{"encoder_arch": "vit", "model": "masked image model", "encoder_qk_norm": true, "norm_pix_loss": false, "init": "trunc_normal_002", "muon_scale": "match_rms_adamw"}
Rows from block 0 of the decoder of a small masked image model, named by matrix and row number. Rows with one number belong to one neuron. Each number is 50 + 15 x the weight over its row's rms, rounded and kept within 0 to 99. All counts start at 0.
After each neuron's rows are labels from the 100 images, of 14848, where the neuron reaches its largest size: "responds to" is what is common among them. Only what is clearly more common there than usual is listed. The data: photos of arthropod specimens (BIOSCAN-5M).
# gate: MLP gate (decoder.0.mlp.gate.weight, 256x128), inputs 0-127
# fc1: MLP up (decoder.0.mlp.fc1.weight, 256x128), inputs 0-127
# fc2: MLP down (decoder.0.mlp.fc2.weight, 128x256, transposed), outputs 0-127

gate.248:55 56 50 62 44 58 58 67 63 39 69 69 83 81 60 69 29 41 71 50 55 27 43 73 44 70 78 48 62 45 68 27 66 56 45 59 58 52 70 80 56 56 50 52 31 60 57 50 46 53 18 45 48 53 31 43 51 45 36 58 53 69 56 47 35 72 35 41 60 54 72 84 62 60 50 20 71 40 56 57 80 71 22 46 50 53 59 54 60 43 61 57 61 45 59 50 80 67 54 66 57 74 34 41 60 55 59 60 47 76 15 53 47 49 67 57 50 83 75 57 35 40 30 57 60 36 69 63
fc1.248:58 47 53 66 29 71 19 60 45 43 54 36 58 26 34 32 36 60 53 34 19 69 58 52 44 55 72 85 72 38 76 38 48 53 70 57 58 35 45 58 55 18 68 30 39 48 73 28 41 58 67 39 69 44 43 18 67 63 60 45 42 73 27 60 72 47 25 48 58 71 47 55 67 48 50 51 58 27 65 54 51 43 41 40 53 60 51 39 29 45 66 64 36 49 52 68 51 27 80 77 32 53 46 53 63 64 53 47 44 41 49 83 57 58 46 77 49 60 44 25 34 38 41 32 25 68 47 52
fc2.248:59 34 65 52 55 30 83 48 61 56 49 26 56 72 57 62 37 39 57 43 66 37 38 48 37 51 26 59 44 35 52 78 49 25 85 21 46 73 57 42 38 85 37 58 57 71 32 38 41 46 34 55 27 56 48 67 39 63 56 59 59 47 46 42 50 46 53 45 37 73 43 48 38 56 43 70 57 71 53 50 49 72 53 58 16 38 10 70 58 47 39 40 71 56 65 51 59 38 34 54 53 35 69 55 68 58 70 62 75 52 76 16 46 34 57 37 66 44 90 56 59 35 31 51 58 35 55 53
responds to: class Arachnida; order Trombidiformes

gate.54:46 49 36 52 62 35 49 48 57 45 37 46 47 69 49 46 63 51 69 59 57 62 50 69 34 53 46 41 60 88 60 26 52 54 51 77 53 68 45 67 46 51 32 31 37 51 48 59 56 60 79 78 54 62 54 49 52 54 68 25 61 47 58 37 62 48 84 29 79 32 30 64 51 34 66 40 64 90 76 67 62 29 53 37 73 78 51 63 71 44 33 25 35 63 34 35 49 63 47 50 72 40 55 40 52 73 58 64 65 48 19 76 59 69 53 38 62 60 69 23 64 45 67 61 56 40 51 25
fc1.54:56 52 35 33 50 47 53 64 45 56 75 73 55 54 60 67 40 87 40 50 72 54 56 41 66 39 45 56 54 50 57 45 45 54 36 44 80 50 45 35 67 71 63 72 75 75 42 30 44 58 30 56 56 64 59 34 58 49 38 46 68 52 48 43 48 38 38 48 51 54 60 54 38 30 42 59 64 56 59 54 81 52 53 45 44 67 19 80 50 64 34 30 66 56 26 32 53 53 65 48 71 54 31 27 31 30 65 64 35 44 73 54 58 52 48 57 88 60 03 57 45 40 64 04 41 36 46 71
fc2.54:48 54 38 49 60 33 50 45 47 46 45 27 69 35 33 53 49 45 58 22 64 84 60 41 43 56 41 23 67 57 53 57 59 46 63 50 55 25 21 25 54 35 54 49 34 49 30 42 30 59 60 38 37 63 35 38 45 53 52 80 43 24 49 56 58 46 47 27 51 47 64 61 55 78 50 44 29 70 54 44 26 82 52 48 66 49 54 45 75 45 69 57 30 38 42 62 45 13 60 63 34 73 57 73 44 55 29 66 65 85 54 51 33 55 40 36 39 34 74 63 37 49 10 45 32 67 62 27
responds to: order Hemiptera

gate.12:82 25 15 40 49 73 29 29 41 63 44 70 59 51 57 49 37 57 47 68 45 45 54 36 63 26 28 42 37 81 30 65 70 99 51 60 34 47 38 47 47 48 20 39 29 64 52 77 53 33 47 53 69 65 37 22 40 57 39 37 40 45 38 45 58 47 59 58 47 50 66 52 54 42 41 55 19 43 66 68 51 61 68 37 49 78 42 37 81 44 54 66 51 62 22 52 45 35 51 50 41 51 54 57 67 26 55 39 50 56 42 46 60 58 72 48 74 37 72 55 52 45 89 41 48 61 55 52
fc1.12:64 55 76 76 73 34 64 25 07 65 40 54 36 35 62 76 65 48 47 41 32 51 65 17 07 47 59 52 58 63 59 39 45 36 61 61 74 40 37 77 60 61 41 61 83 77 61 42 42 67 70 54 94 57 69 47 29 61 59 51 63 30 49 44 35 50 47 58 40 58 53 52 47 44 42 67 59 62 51 57 33 67 38 62 40 64 54 70 78 49 52 63 50 68 56 54 54 45 45 47 51 60 60 30 67 64 54 49 35 43 48 48 33 45 67 52 46 59 85 58 51 34 39 76 62 45 33 46
fc2.12:42 48 29 28 32 67 23 42 25 24 54 72 24 64 53 78 39 46 68 54 27 45 49 65 57 46 52 62 35 56 57 66 99 54 54 24 27 19 27 33 45 49 46 32 32 45 57 35 36 37 39 60 32 68 51 54 26 52 15 43 50 45 61 50 54 46 57 42 42 42 44 62 61 48 51 55 40 52 23 50 75 43 32 42 46 44 33 60 41 45 54 58 67 60 56 54 46 55 42 72 45 42 50 56 33 56 44 37 61 67 65 76 33 66 42 42 41 66 21 42 59 49 53 30 46 47 71 11
responds to: order Coleoptera

gate.47:43 64 55 57 64 55 26 43 56 55 65 46 47 67 70 21 64 51 45 46 40 64 52 40 40 50 54 46 71 28 25 57 59 79 16 53 56 50 32 64 34 22 42 51 39 49 94 49 54 43 68 53 29 66 49 18 49 74 67 30 46 43 37 25 70 54 47 40 55 37 54 56 35 68 58 66 73 48 51 41 67 29 49 40 68 30 59 31 62 50 64 49 43 43 54 73 55 57 43 46 35 55 76 31 72 38 47 44 23 50 76 35 75 57 56 58 48 41 54 52 05 33 37 42 56 27 66 49
fc1.47:58 62 40 48 71 58 42 60 24 37 24 33 34 79 49 81 56 67 28 65 70 65 70 16 54 63 45 42 56 33 64 48 40 45 31 61 54 42 66 48 45 22 70 83 60 60 40 44 54 44 17 45 44 50 52 63 59 60 47 43 38 57 68 65 61 61 59 57 53 56 28 43 49 71 30 87 59 47 35 47 75 54 66 32 63 69 52 70 47 53 45 59 40 40 42 64 55 48 60 51 59 29 44 71 65 69 37 43 55 52 73 48 49 41 25 58 77 66 22 27 70 63 29 46 27 59 27 51
fc2.47:39 25 42 60 47 25 77 64 52 48 16 43 73 28 39 39 48 54 44 36 51 64 49 71 61 19 60 41 31 45 29 70 41 61 69 46 57 34 42 60 34 54 68 60 50 84 61 32 46 65 72 35 42 49 86 42 52 61 61 45 43 71 91 50 43 47 56 56 68 47 50 44 62 42 77 41 51 40 44 69 57 46 66 32 49 50 23 23 47 51 50 56 41 31 40 53 47 69 36 16 67 43 39 79 47 77 50 46 64 56 47 43 45 49 65 56 46 61 53 35 36 46 53 95 33 63 59 39
responds to: order Lepidoptera

gate.215:60 36 66 44 46 37 52 50 52 44 53 62 30 57 51 43 17 56 38 63 61 48 66 39 82 61 66 85 61 37 56 57 46 51 47 74 46 51 55 38 81 47 60 57 70 46 78 49 43 45 66 48 64 64 76 28 71 48 63 54 81 40 65 36 62 53 58 43 53 44 54 55 97 42 47 40 64 40 65 37 42 34 44 18 44 61 29 35 46 66 46 27 67 67 77 52 67 40 81 47 35 43 46 39 65 43 48 40 37 52 43 44 51 69 63 72 48 26 12 25 45 68 40 52 79 44 50 41
fc1.215:61 53 52 45 65 38 55 66 60 45 48 54 53 61 76 63 50 67 48 17 54 66 34 83 49 35 43 32 48 41 50 40 50 43 44 48 35 46 60 42 24 43 80 32 38 41 36 74 52 58 36 39 48 40 45 51 77 60 45 72 48 36 55 43 37 45 44 88 40 40 36 63 74 59 54 49 47 27 21 60 57 14 64 30 67 42 49 59 58 39 52 62 51 53 66 67 36 63 61 40 59 54 22 50 14 29 55 40 24 48 54 61 44 33 47 15 37 55 54 47 74 53 41 92 46 81 45 28
fc2.215:68 45 33 47 31 41 30 80 16 44 40 55 62 62 48 70 56 80 31 41 65 53 66 43 74 59 48 36 55 68 47 49 45 28 28 57 49 21 29 51 69 59 76 51 66 44 68 32 51 43 39 38 62 62 50 25 50 69 45 42 41 41 51 74 54 46 41 49 56 34 81 41 66 60 57 47 65 26 50 27 53 40 22 25 61 32 34 20 43 33 81 30 63 48 62 48 52 44 54 56 37 75 18 45 59 43 64 53 33 61 33 33 37 53 30 31 41 63 68 56 46 49 61 50 68 65 41 30
responds to: order Hymenoptera

gate.106:47 71 77 42 61 50 59 31 70 04 53 45 49 84 48 45 57 36 46 60 51 19 56 53 60 44 63 45 49 44 36 34 70 51 40 64 48 49 26 82 51 51 68 59 53 51 54 40 53 39 28 57 62 45 47 52 69 64 50 62 27 70 53 38 61 51 27 36 43 63 60 41 72 45 57 52 36 55 41 41 52 64 37 54 26 48 58 59 57 19 60 42 54 28 48 21 50 26 34 77 21 51 80 14 65 39 42 37 46 33 55 36 50 72 52 55 17 58 45 37 38 56 45 29 48 38 86 42
fc1.106:25 32 42 46 27 61 34 52 57 41 25 45 19 41 46 71 52 59 07 48 50 69 50 70 39 59 22 50 51 60 40 60 39 63 52 62 44 46 47 68 70 37 41 61 55 33 50 45 48 32 44 39 64 51 58 59 53 70 59 64 13 53 42 48 51 37 50 40 43 65 63 74 31 59 51 66 36 75 57 41 44 59 59 51 78 81 68 51 27 34 44 69 77 31 61 36 45 61 28 76 56 37 72 66 68 48 50 54 33 24 28 66 24 39 43 51 36 43 50 26 53 64 42 61 84 31 54 46
fc2.106:45 58 56 37 60 75 38 65 45 54 27 34 69 36 32 54 55 65 41 43 30 52 41 58 52 37 59 37 52 56 53 30 60 44 54 29 57 69 52 52 51 37 43 59 53 60 15 49 57 68 63 17 34 54 59 63 76 78 38 89 53 40 41 53 43 48 40 15 46 74 37 66 71 53 43 51 20 57 30 33 47 64 44 33 51 56 53 48 40 56 65 66 17 50 71 75 49 55 17 64 40 78 39 35 71 50 57 47 50 39 53 41 74 59 35 76 50 58 56 60 78 55 56 29 53 31 58 21
responds to: order Lepidoptera

gate.35:35 59 46 41 41 44 33 50 04 35 62 95 59 38 39 38 24 34 52 42 37 53 69 38 54 36 56 58 55 62 63 28 46 67 58 43 78 43 67 34 41 36 58 70 67 34 49 50 56 47 23 71 42 49 30 55 44 58 48 41 62 37 47 58 52 79 36 67 23 69 49 58 70 59 57 40 57 34 59 73 50 44 44 58 67 39 37 50 28 33 22 51 40 73 66 64 57 56 47 68 47 41 45 73 44 71 80 39 38 64 32 52 20 32 35 40 69 56 33 38 72 56 60 54 85 56 49 49
fc1.35:35 35 27 44 29 62 32 53 34 42 48 49 39 46 87 45 32 44 44 57 74 60 39 51 42 35 73 39 27 76 24 76 48 35 36 35 41 65 43 70 62 34 50 47 30 47 40 60 43 41 10 42 62 41 57 42 65 44 44 39 41 80 66 77 49 41 71 55 72 56 48 37 30 55 50 37 56 50 61 53 34 16 61 73 72 24 54 58 31 75 60 63 38 38 76 47 42 77 49 49 43 57 37 44 55 45 30 67 36 33 45 53 53 72 21 48 41 52 49 77 58 45 65 69 52 57 71 36
fc2.35:55 27 32 65 51 62 29 36 43 50 47 42 37 47 65 54 45 48 51 70 68 41 31 47 65 40 43 32 42 41 67 51 34 23 62 53 34 27 36 67 23 45 67 43 34 63 67 61 73 50 65 74 64 46 52 47 45 49 41 71 70 61 59 32 65 27 61 21 61 66 37 53 50 31 26 66 36 40 50 45 37 12 35 50 45 40 38 35 33 79 64 69 29 57 49 24 47 39 48 62 37 40 61 51 28 39 59 56 68 54 52 80 43 52 38 30 70 66 38 52 44 50 54 78 29 09 60 73
responds to: class Arachnida

gate.111:57 58 42 39 46 49 58 62 32 29 40 82 61 41 37 51 23 69 24 61 55 58 37 24 62 50 68 32 63 41 61 45 50 55 51 55 53 43 50 32 63 39 68 79 44 35 69 50 44 41 73 71 52 41 48 58 47 79 76 59 66 79 55 47 52 62 51 65 59 20 55 33 48 54 33 58 64 40 62 27 48 37 51 33 78 50 52 48 48 37 49 77 38 39 85 56 62 46 75 51 22 59 31 54 66 37 56 17 32 46 40 32 42 82 12 63 58 43 34 42 61 58 41 48 43 44 20 42
fc1.111:62 61 74 57 68 42 44 88 52 22 55 39 64 67 38 25 64 63 46 47 65 69 29 35 46 46 50 58 49 44 76 39 61 59 55 68 51 35 24 39 59 68 58 55 54 23 47 58 44 78 35 30 20 51 48 50 45 33 46 43 48 58 75 22 43 53 46 70 64 47 56 41 40 32 35 31 50 34 63 87 45 56 40 58 76 48 36 57 69 40 44 55 57 81 70 58 55 66 75 52 36 52 34 66 54 25 60 59 63 58 37 32 25 45 74 32 51 72 31 44 52 70 31 37 33 43 25 52
fc2.111:44 62 29 77 25 44 67 41 63 56 33 71 48 51 55 52 36 69 66 63 56 64 74 56 59 59 46 79 49 50 47 42 56 64 56 50 45 59 78 47 45 35 33 28 41 75 18 40 47 33 36 35 48 45 53 35 58 57 50 24 77 69 44 53 44 37 74 43 48 46 48 50 60 40 54 85 41 42 67 11 58 51 41 63 43 43 35 72 48 47 48 42 46 32 53 65 60 61 65 37 64 31 66 33 66 68 39 30 08 30 43 40 44 44 19 71 37 41 33 44 53 20 59 50 51 21 26 43
responds to: order Hemiptera

gate.138:50 49 57 22 36 56 23 36 43 49 43 51 44 25 45 61 59 29 49 35 30 87 73 50 46 54 38 40 58 61 57 38 59 25 47 21 41 55 56 73 44 70 67 41 31 51 61 57 44 45 29 51 62 72 45 58 33 32 48 54 72 27 55 50 52 41 45 47 40 51 46 59 24 33 39 47 84 56 51 37 57 65 49 69 21 26 75 50 51 31 70 67 64 46 31 42 46 54 52 36 62 42 51 37 62 56 27 59 59 51 76 37 64 68 18 37 72 83 35 54 36 28 68 72 41 33 19 48
fc1.138:51 38 42 57 58 47 41 68 80 78 40 65 52 34 51 25 83 67 26 54 33 68 51 44 26 72 47 59 37 40 30 46 58 68 48 30 64 79 46 71 53 30 30 30 60 47 50 60 72 42 35 57 22 38 58 58 29 91 47 42 43 49 72 46 59 36 64 60 43 26 35 61 55 53 30 68 62 48 47 54 45 26 33 44 59 64 62 51 14 25 44 48 57 49 57 51 35 57 57 49 36 39 64 70 77 45 23 42 40 37 45 37 47 42 66 40 53 33 66 46 31 45 50 43 18 25 50 51
fc2.138:55 36 65 27 75 34 36 54 48 51 59 55 45 23 43 75 52 64 62 42 61 36 66 78 33 33 59 33 42 50 25 59 53 44 56 64 55 81 68 20 45 28 61 33 68 58 22 53 58 62 59 38 54 78 16 48 55 48 65 31 47 44 50 52 37 81 50 72 68 36 34 57 42 62 71 45 48 56 43 40 45 60 62 47 29 69 56 32 47 39 37 32 30 72 57 55 53 58 38 31 52 62 14 70 43 44 46 31 53 75 43 57 36 27 57 45 57 61 61 59 75 37 63 08 46 38 49 62
responds to: order Coleoptera

gate.10:45 55 52 70 61 43 28 54 58 69 79 74 61 69 28 44 38 45 61 35 42 44 50 70 17 28 56 37 70 57 70 60 60 55 37 73 52 48 48 79 30 55 68 64 41 60 32 30 42 44 56 70 35 46 35 70 49 35 44 37 31 42 63 41 52 83 46 60 45 50 39 53 54 63 30 29 58 63 48 35 41 78 47 60 72 27 56 30 43 40 72 52 43 44 12 61 58 36 31 43 37 42 49 40 95 58 64 78 49 62 74 55 58 46 46 42 50 44 46 67 38 43 77 35 26 38 54 35
fc1.10:50 55 55 61 48 50 62 46 48 64 28 23 46 35 42 69 27 41 29 46 49 45 26 43 47 47 38 49 59 37 74 44 62 42 49 56 49 22 38 42 38 50 27 71 70 75 78 55 45 54 46 37 38 31 44 20 30 41 38 49 13 42 58 65 30 51 51 76 47 73 42 29 68 54 36 55 43 38 36 52 43 64 58 69 32 62 52 73 49 52 88 49 25 61 47 51 51 56 35 65 77 74 34 45 53 35 24 50 65 56 50 58 51 50 41 56 38 64 50 50 45 99 51 54 58 32 27 13
fc2.10:71 45 53 41 32 40 81 77 41 47 69 31 66 62 33 45 54 32 37 46 59 70 36 54 81 52 42 59 37 30 48 35 36 35 15 21 78 57 19 47 34 44 50 65 41 54 64 57 49 55 62 53 36 57 63 50 50 54 58 67 32 28 62 67 48 67 25 35 36 59 42 61 47 50 36 33 00 39 68 52 53 61 52 38 50 59 55 57 60 30 55 59 40 58 40 54 48 34 25 75 31 47 44 48 76 82 24 45 51 49 48 42 55 51 70 37 64 59 37 36 45 76 33 36 45 51 45 35
responds to: order Diptera

gate.126:44 81 79 67 76 36 63 45 37 32 46 45 37 46 33 34 47 42 51 49 59 33 62 60 11 31 40 42 57 24 48 32 40 37 59 57 54 36 35 55 32 30 53 20 31 66 47 50 43 50 63 42 83 49 32 57 55 40 34 46 66 78 45 64 64 48 42 76 42 55 89 41 64 39 49 37 68 74 51 41 59 53 77 49 53 28 64 46 58 77 49 73 47 49 71 51 43 40 71 69 30 50 61 49 68 87 39 36 48 40 63 38 62 26 59 26 43 60 43 33 58 60 50 61 47 58 72 35
fc1.126:48 47 14 71 43 66 66 71 61 60 62 34 43 57 54 37 57 42 22 46 48 74 63 47 23 24 73 43 78 43 68 54 18 29 57 54 57 47 44 57 34 47 47 67 43 56 28 30 56 57 44 68 39 51 60 36 58 59 66 47 59 57 50 63 42 49 47 55 60 59 34 14 47 58 37 66 47 80 65 41 70 59 08 44 70 36 66 61 42 62 58 39 61 35 27 53 52 77 48 54 62 60 61 34 43 53 41 53 30 77 75 55 65 21 63 29 58 42 50 48 33 69 53 27 81 54 56 31
fc2.126:54 63 28 85 48 55 50 35 52 28 39 56 60 67 42 48 51 67 58 54 57 70 48 61 61 49 63 63 54 65 79 53 83 48 26 48 46 77 50 46 48 54 62 49 44 41 48 33 58 60 56 68 49 48 41 29 25 80 40 31 46 34 80 64 53 70 32 55 69 51 43 45 31 24 25 32 55 51 75 39 50 62 32 61 30 63 31 48 32 40 26 21 47 83 57 57 47 34 50 78 57 18 31 61 24 43 53 22 59 58 61 43 53 59 64 36 72 55 54 39 42 47 50 63 32 55 69 74
responds to: order Hymenoptera

gate.8:46 36 76 29 39 33 27 43 42 64 30 27 42 77 62 42 51 65 41 49 57 65 47 52 38 34 44 59 40 56 66 43 46 58 47 54 46 46 50 42 29 26 63 70 63 54 57 53 76 33 58 57 28 58 62 49 30 52 11 11 42 70 57 40 34 58 49 45 59 63 38 52 55 67 45 61 43 30 28 59 09 88 47 82 42 41 68 42 37 55 73 56 53 55 64 31 50 59 49 42 35 67 56 61 69 65 38 46 51 56 43 37 29 34 67 45 33 52 67 49 68 47 52 42 82 84 76 52
fc1.8:44 77 60 35 68 58 73 32 39 44 75 73 44 39 55 45 75 69 48 85 66 39 32 38 65 41 57 45 50 40 35 63 66 47 42 50 57 47 82 55 43 50 65 17 51 39 17 58 64 61 41 36 59 43 58 61 65 64 50 69 49 64 22 68 72 50 46 41 62 57 53 64 46 40 43 84 31 34 30 59 79 51 37 45 31 45 37 38 62 42 60 50 34 68 36 62 56 45 54 51 46 47 76 48 24 42 39 52 36 73 61 60 68 31 75 53 55 52 50 67 29 25 58 49 73 38 19 75
fc2.8:37 70 45 57 48 50 46 31 59 50 50 66 67 59 77 57 55 63 17 90 52 50 86 55 58 72 75 82 58 36 54 50 60 79 52 57 52 49 45 37 44 49 66 67 38 42 41 42 51 66 69 58 56 44 57 23 43 54 62 26 26 46 54 52 35 33 46 74 61 31 62 37 13 48 27 33 60 50 44 44 48 34 63 75 42 71 65 60 30 60 49 52 72 43 48 45 41 55 48 56 49 67 56 26 62 23 96 50 40 57 29 37 35 65 47 62 50 40 52 49 75 27 58 54 65 61 63 57
responds to: order Coleoptera

gate.247:40 43 22 29 58 71 70 25 46 59 29 56 36 59 39 80 60 31 40 54 35 34 92 72 17 55 24 39 48 66 50 84 45 38 56 70 45 55 52 52 41 55 44 35 50 62 53 65 53 41 79 60 57 45 48 71 23 52 39 44 34 50 38 46 62 39 77 37 31 52 61 78 51 46 69 61 58 61 58 55 57 36 53 70 48 50 48 67 75 41 70 76 58 42 47 53 34 39 37 35 52 47 80 43 61 48 67 60 61 49 32 60 62 57 51 58 39 52 79 69 79 26 39 57 67 70 32 41
fc1.247:52 63 63 70 42 57 53 38 60 14 68 48 60 32 36 36 41 71 63 59 43 50 35 28 72 55 61 36 11 41 72 42 59 58 55 38 33 44 63 71 80 81 30 57 69 23 29 38 56 33 25 22 52 64 50 55 70 41 56 54 49 53 38 30 42 29 64 52 51 54 72 54 44 46 60 54 60 23 77 60 46 63 63 48 56 25 62 44 59 32 51 61 32 64 44 87 53 61 68 52 49 49 62 42 42 41 64 38 55 47 61 74 52 46 46 91 48 45 55 61 76 48 60 30 75 48 38 56
fc2.247:47 51 44 39 65 34 57 25 30 58 43 57 70 44 62 36 65 49 40 53 22 44 57 77 31 39 52 20 35 56 24 39 59 23 54 19 64 36 22 81 50 59 51 36 38 41 28 60 69 58 77 21 30 65 28 47 65 75 57 57 78 26 41 27 54 39 61 43 77 79 57 52 37 44 41 53 49 59 30 45 45 43 33 71 45 47 31 43 44 52 49 73 27 67 53 44 57 49 62 54 35 55 42 43 53 51 43 49 44 73 59 53 47 32 54 42 52 41 63 63 71 35 28 68 88 49 59 41
responds to: order Lepidoptera

gate.65:39 65 54 52 49 51 64 81 76 53 40 27 25 69 59 39 47 44 65 71 36 37 71 45 72 42 30 63 50 81 47 56 67 70 48 77 42 63 76 49 34 60 70 64 38 73 46 58 55 27 70 63 28 46 41 53 34 36 37 62 28 24 25 50 70 37 56 51 30 44 33 46 62 38 57 59 54 41 48 64 29 62 47 42 57 47 49 26 77 37 39 51 40 45 52 57 47 34 45 40 32 43 55 69 48 27 45 72 11 62 31 45 53 46 70 40 33 48 34 69 41 31 36 60 41 30 70 21
fc1.65:53 44 56 46 24 40 76 83 60 51 28 44 59 63 46 41 39 41 65 63 64 51 32 41 47 46 49 45 43 59 48 58 47 69 48 43 50 64 76 51 61 75 58 62 34 45 38 28 66 61 60 41 58 37 36 72 79 76 51 80 39 34 56 83 75 30 35 44 54 56 32 57 75 35 49 58 78 69 48 09 53 60 27 53 42 53 68 68 71 30 62 34 58 35 30 68 41 41 56 54 28 58 71 59 34 47 51 63 30 60 47 64 38 29 67 49 31 55 63 72 57 34 17 51 63 42 42 55
fc2.65:59 49 39 33 38 77 37 19 51 46 65 30 61 21 60 67 47 58 51 76 51 77 58 32 45 37 38 45 76 71 58 51 47 37 47 60 50 53 69 50 64 75 43 46 32 22 40 51 52 49 58 60 53 75 32 56 54 26 81 34 66 30 43 33 52 43 59 67 56 39 56 29 39 11 37 65 45 75 73 94 39 49 61 46 65 65 47 39 51 66 38 65 67 39 52 56 40 49 54 71 49 50 35 61 24 26 43 36 46 56 56 75 59 23 27 44 46 63 29 50 48 59 38 66 42 42 67 56
responds to: order Coleoptera

gate.201:58 63 38 35 73 61 22 54 73 39 56 64 38 49 57 46 75 38 66 69 02 28 35 62 74 46 50 23 32 55 25 58 59 58 49 50 48 38 73 34 74 75 41 55 41 57 59 52 50 57 74 07 49 25 26 45 34 55 87 40 68 27 43 35 59 48 52 56 43 58 40 66 56 41 61 53 69 52 54 64 71 65 58 58 26 44 46 33 61 48 32 66 40 54 28 64 60 59 49 62 48 47 45 39 48 34 70 60 63 59 40 55 72 60 50 52 67 35 54 56 49 39 60 47 51 28 85 32
fc1.201:47 57 64 42 43 42 31 45 58 68 57 44 99 47 35 37 24 46 25 74 70 34 64 40 70 49 74 41 22 24 46 13 61 43 39 44 52 43 55 57 48 75 51 37 29 64 41 72 27 49 48 58 63 69 53 46 68 50 50 56 41 42 56 61 49 44 72 58 58 88 52 64 70 38 77 33 48 67 62 52 51 66 58 56 36 24 49 64 47 44 57 29 49 65 62 58 66 53 43 55 52 47 38 49 48 42 41 54 54 77 52 52 26 63 54 34 84 57 50 65 51 48 63 32 27 39 15 32
fc2.201:35 50 58 80 44 60 57 48 67 52 47 67 61 41 64 51 68 38 64 35 82 53 59 45 55 46 55 70 46 37 83 32 57 44 76 43 52 85 70 77 59 55 43 72 46 46 28 60 65 43 60 63 74 46 68 59 50 45 28 53 52 74 62 86 52 46 52 65 23 50 46 59 68 41 56 63 66 35 26 46 46 61 55 24 52 15 63 33 54 40 33 66 52 39 59 68 49 55 54 51 55 65 48 51 54 34 53 46 27 20 35 67 61 82 73 63 46 59 24 72 34 60 82 69 49 59 54 48
responds to: order Diptera

gate.14:41 38 38 52 34 39 27 60 36 48 72 57 65 77 61 60 46 53 44 32 60 34 63 31 36 36 58 54 62 30 39 56 47 65 47 50 71 46 41 46 38 46 34 37 38 44 59 81 40 43 46 61 50 50 50 61 54 37 71 35 38 51 49 25 43 50 54 44 62 35 54 21 45 45 41 49 20 19 53 32 47 50 42 08 50 55 56 73 73 25 54 39 52 45 17 55 56 68 47 41 19 52 45 20 51 47 49 32 50 68 62 86 57 52 63 81 46 56 36 62 47 51 36 26 98 39 54 75
fc1.14:49 73 50 53 41 55 50 46 47 23 66 60 53 33 29 29 38 35 57 55 48 52 56 48 15 44 71 70 51 23 55 33 60 44 26 49 44 43 77 59 45 65 41 48 37 29 44 48 74 29 58 65 62 66 42 35 44 56 56 39 49 59 38 25 53 35 64 14 60 51 58 72 69 35 57 41 51 32 50 28 74 18 43 34 57 63 38 34 25 51 38 68 49 69 59 65 49 46 50 61 45 41 52 23 93 60 36 71 76 59 73 50 25 64 42 23 28 52 28 43 38 68 47 41 62 60 43 35
fc2.14:64 33 42 34 52 38 32 29 51 38 48 51 53 69 71 27 55 56 68 25 44 61 70 57 60 52 23 65 69 70 54 75 49 41 54 54 23 57 62 59 55 50 41 60 50 66 34 43 54 49 58 49 19 31 45 61 52 38 55 52 61 52 27 18 42 45 56 45 76 49 84 82 47 39 53 54 55 38 50 39 36 55 35 69 39 56 20 73 27 71 47 51 61 55 86 55 53 52 73 68 44 53 49 51 77 33 58 38 72 64 36 55 74 47 62 18 38 49 42 51 70 71 47 45 67 72 23 76
responds to: order Lepidoptera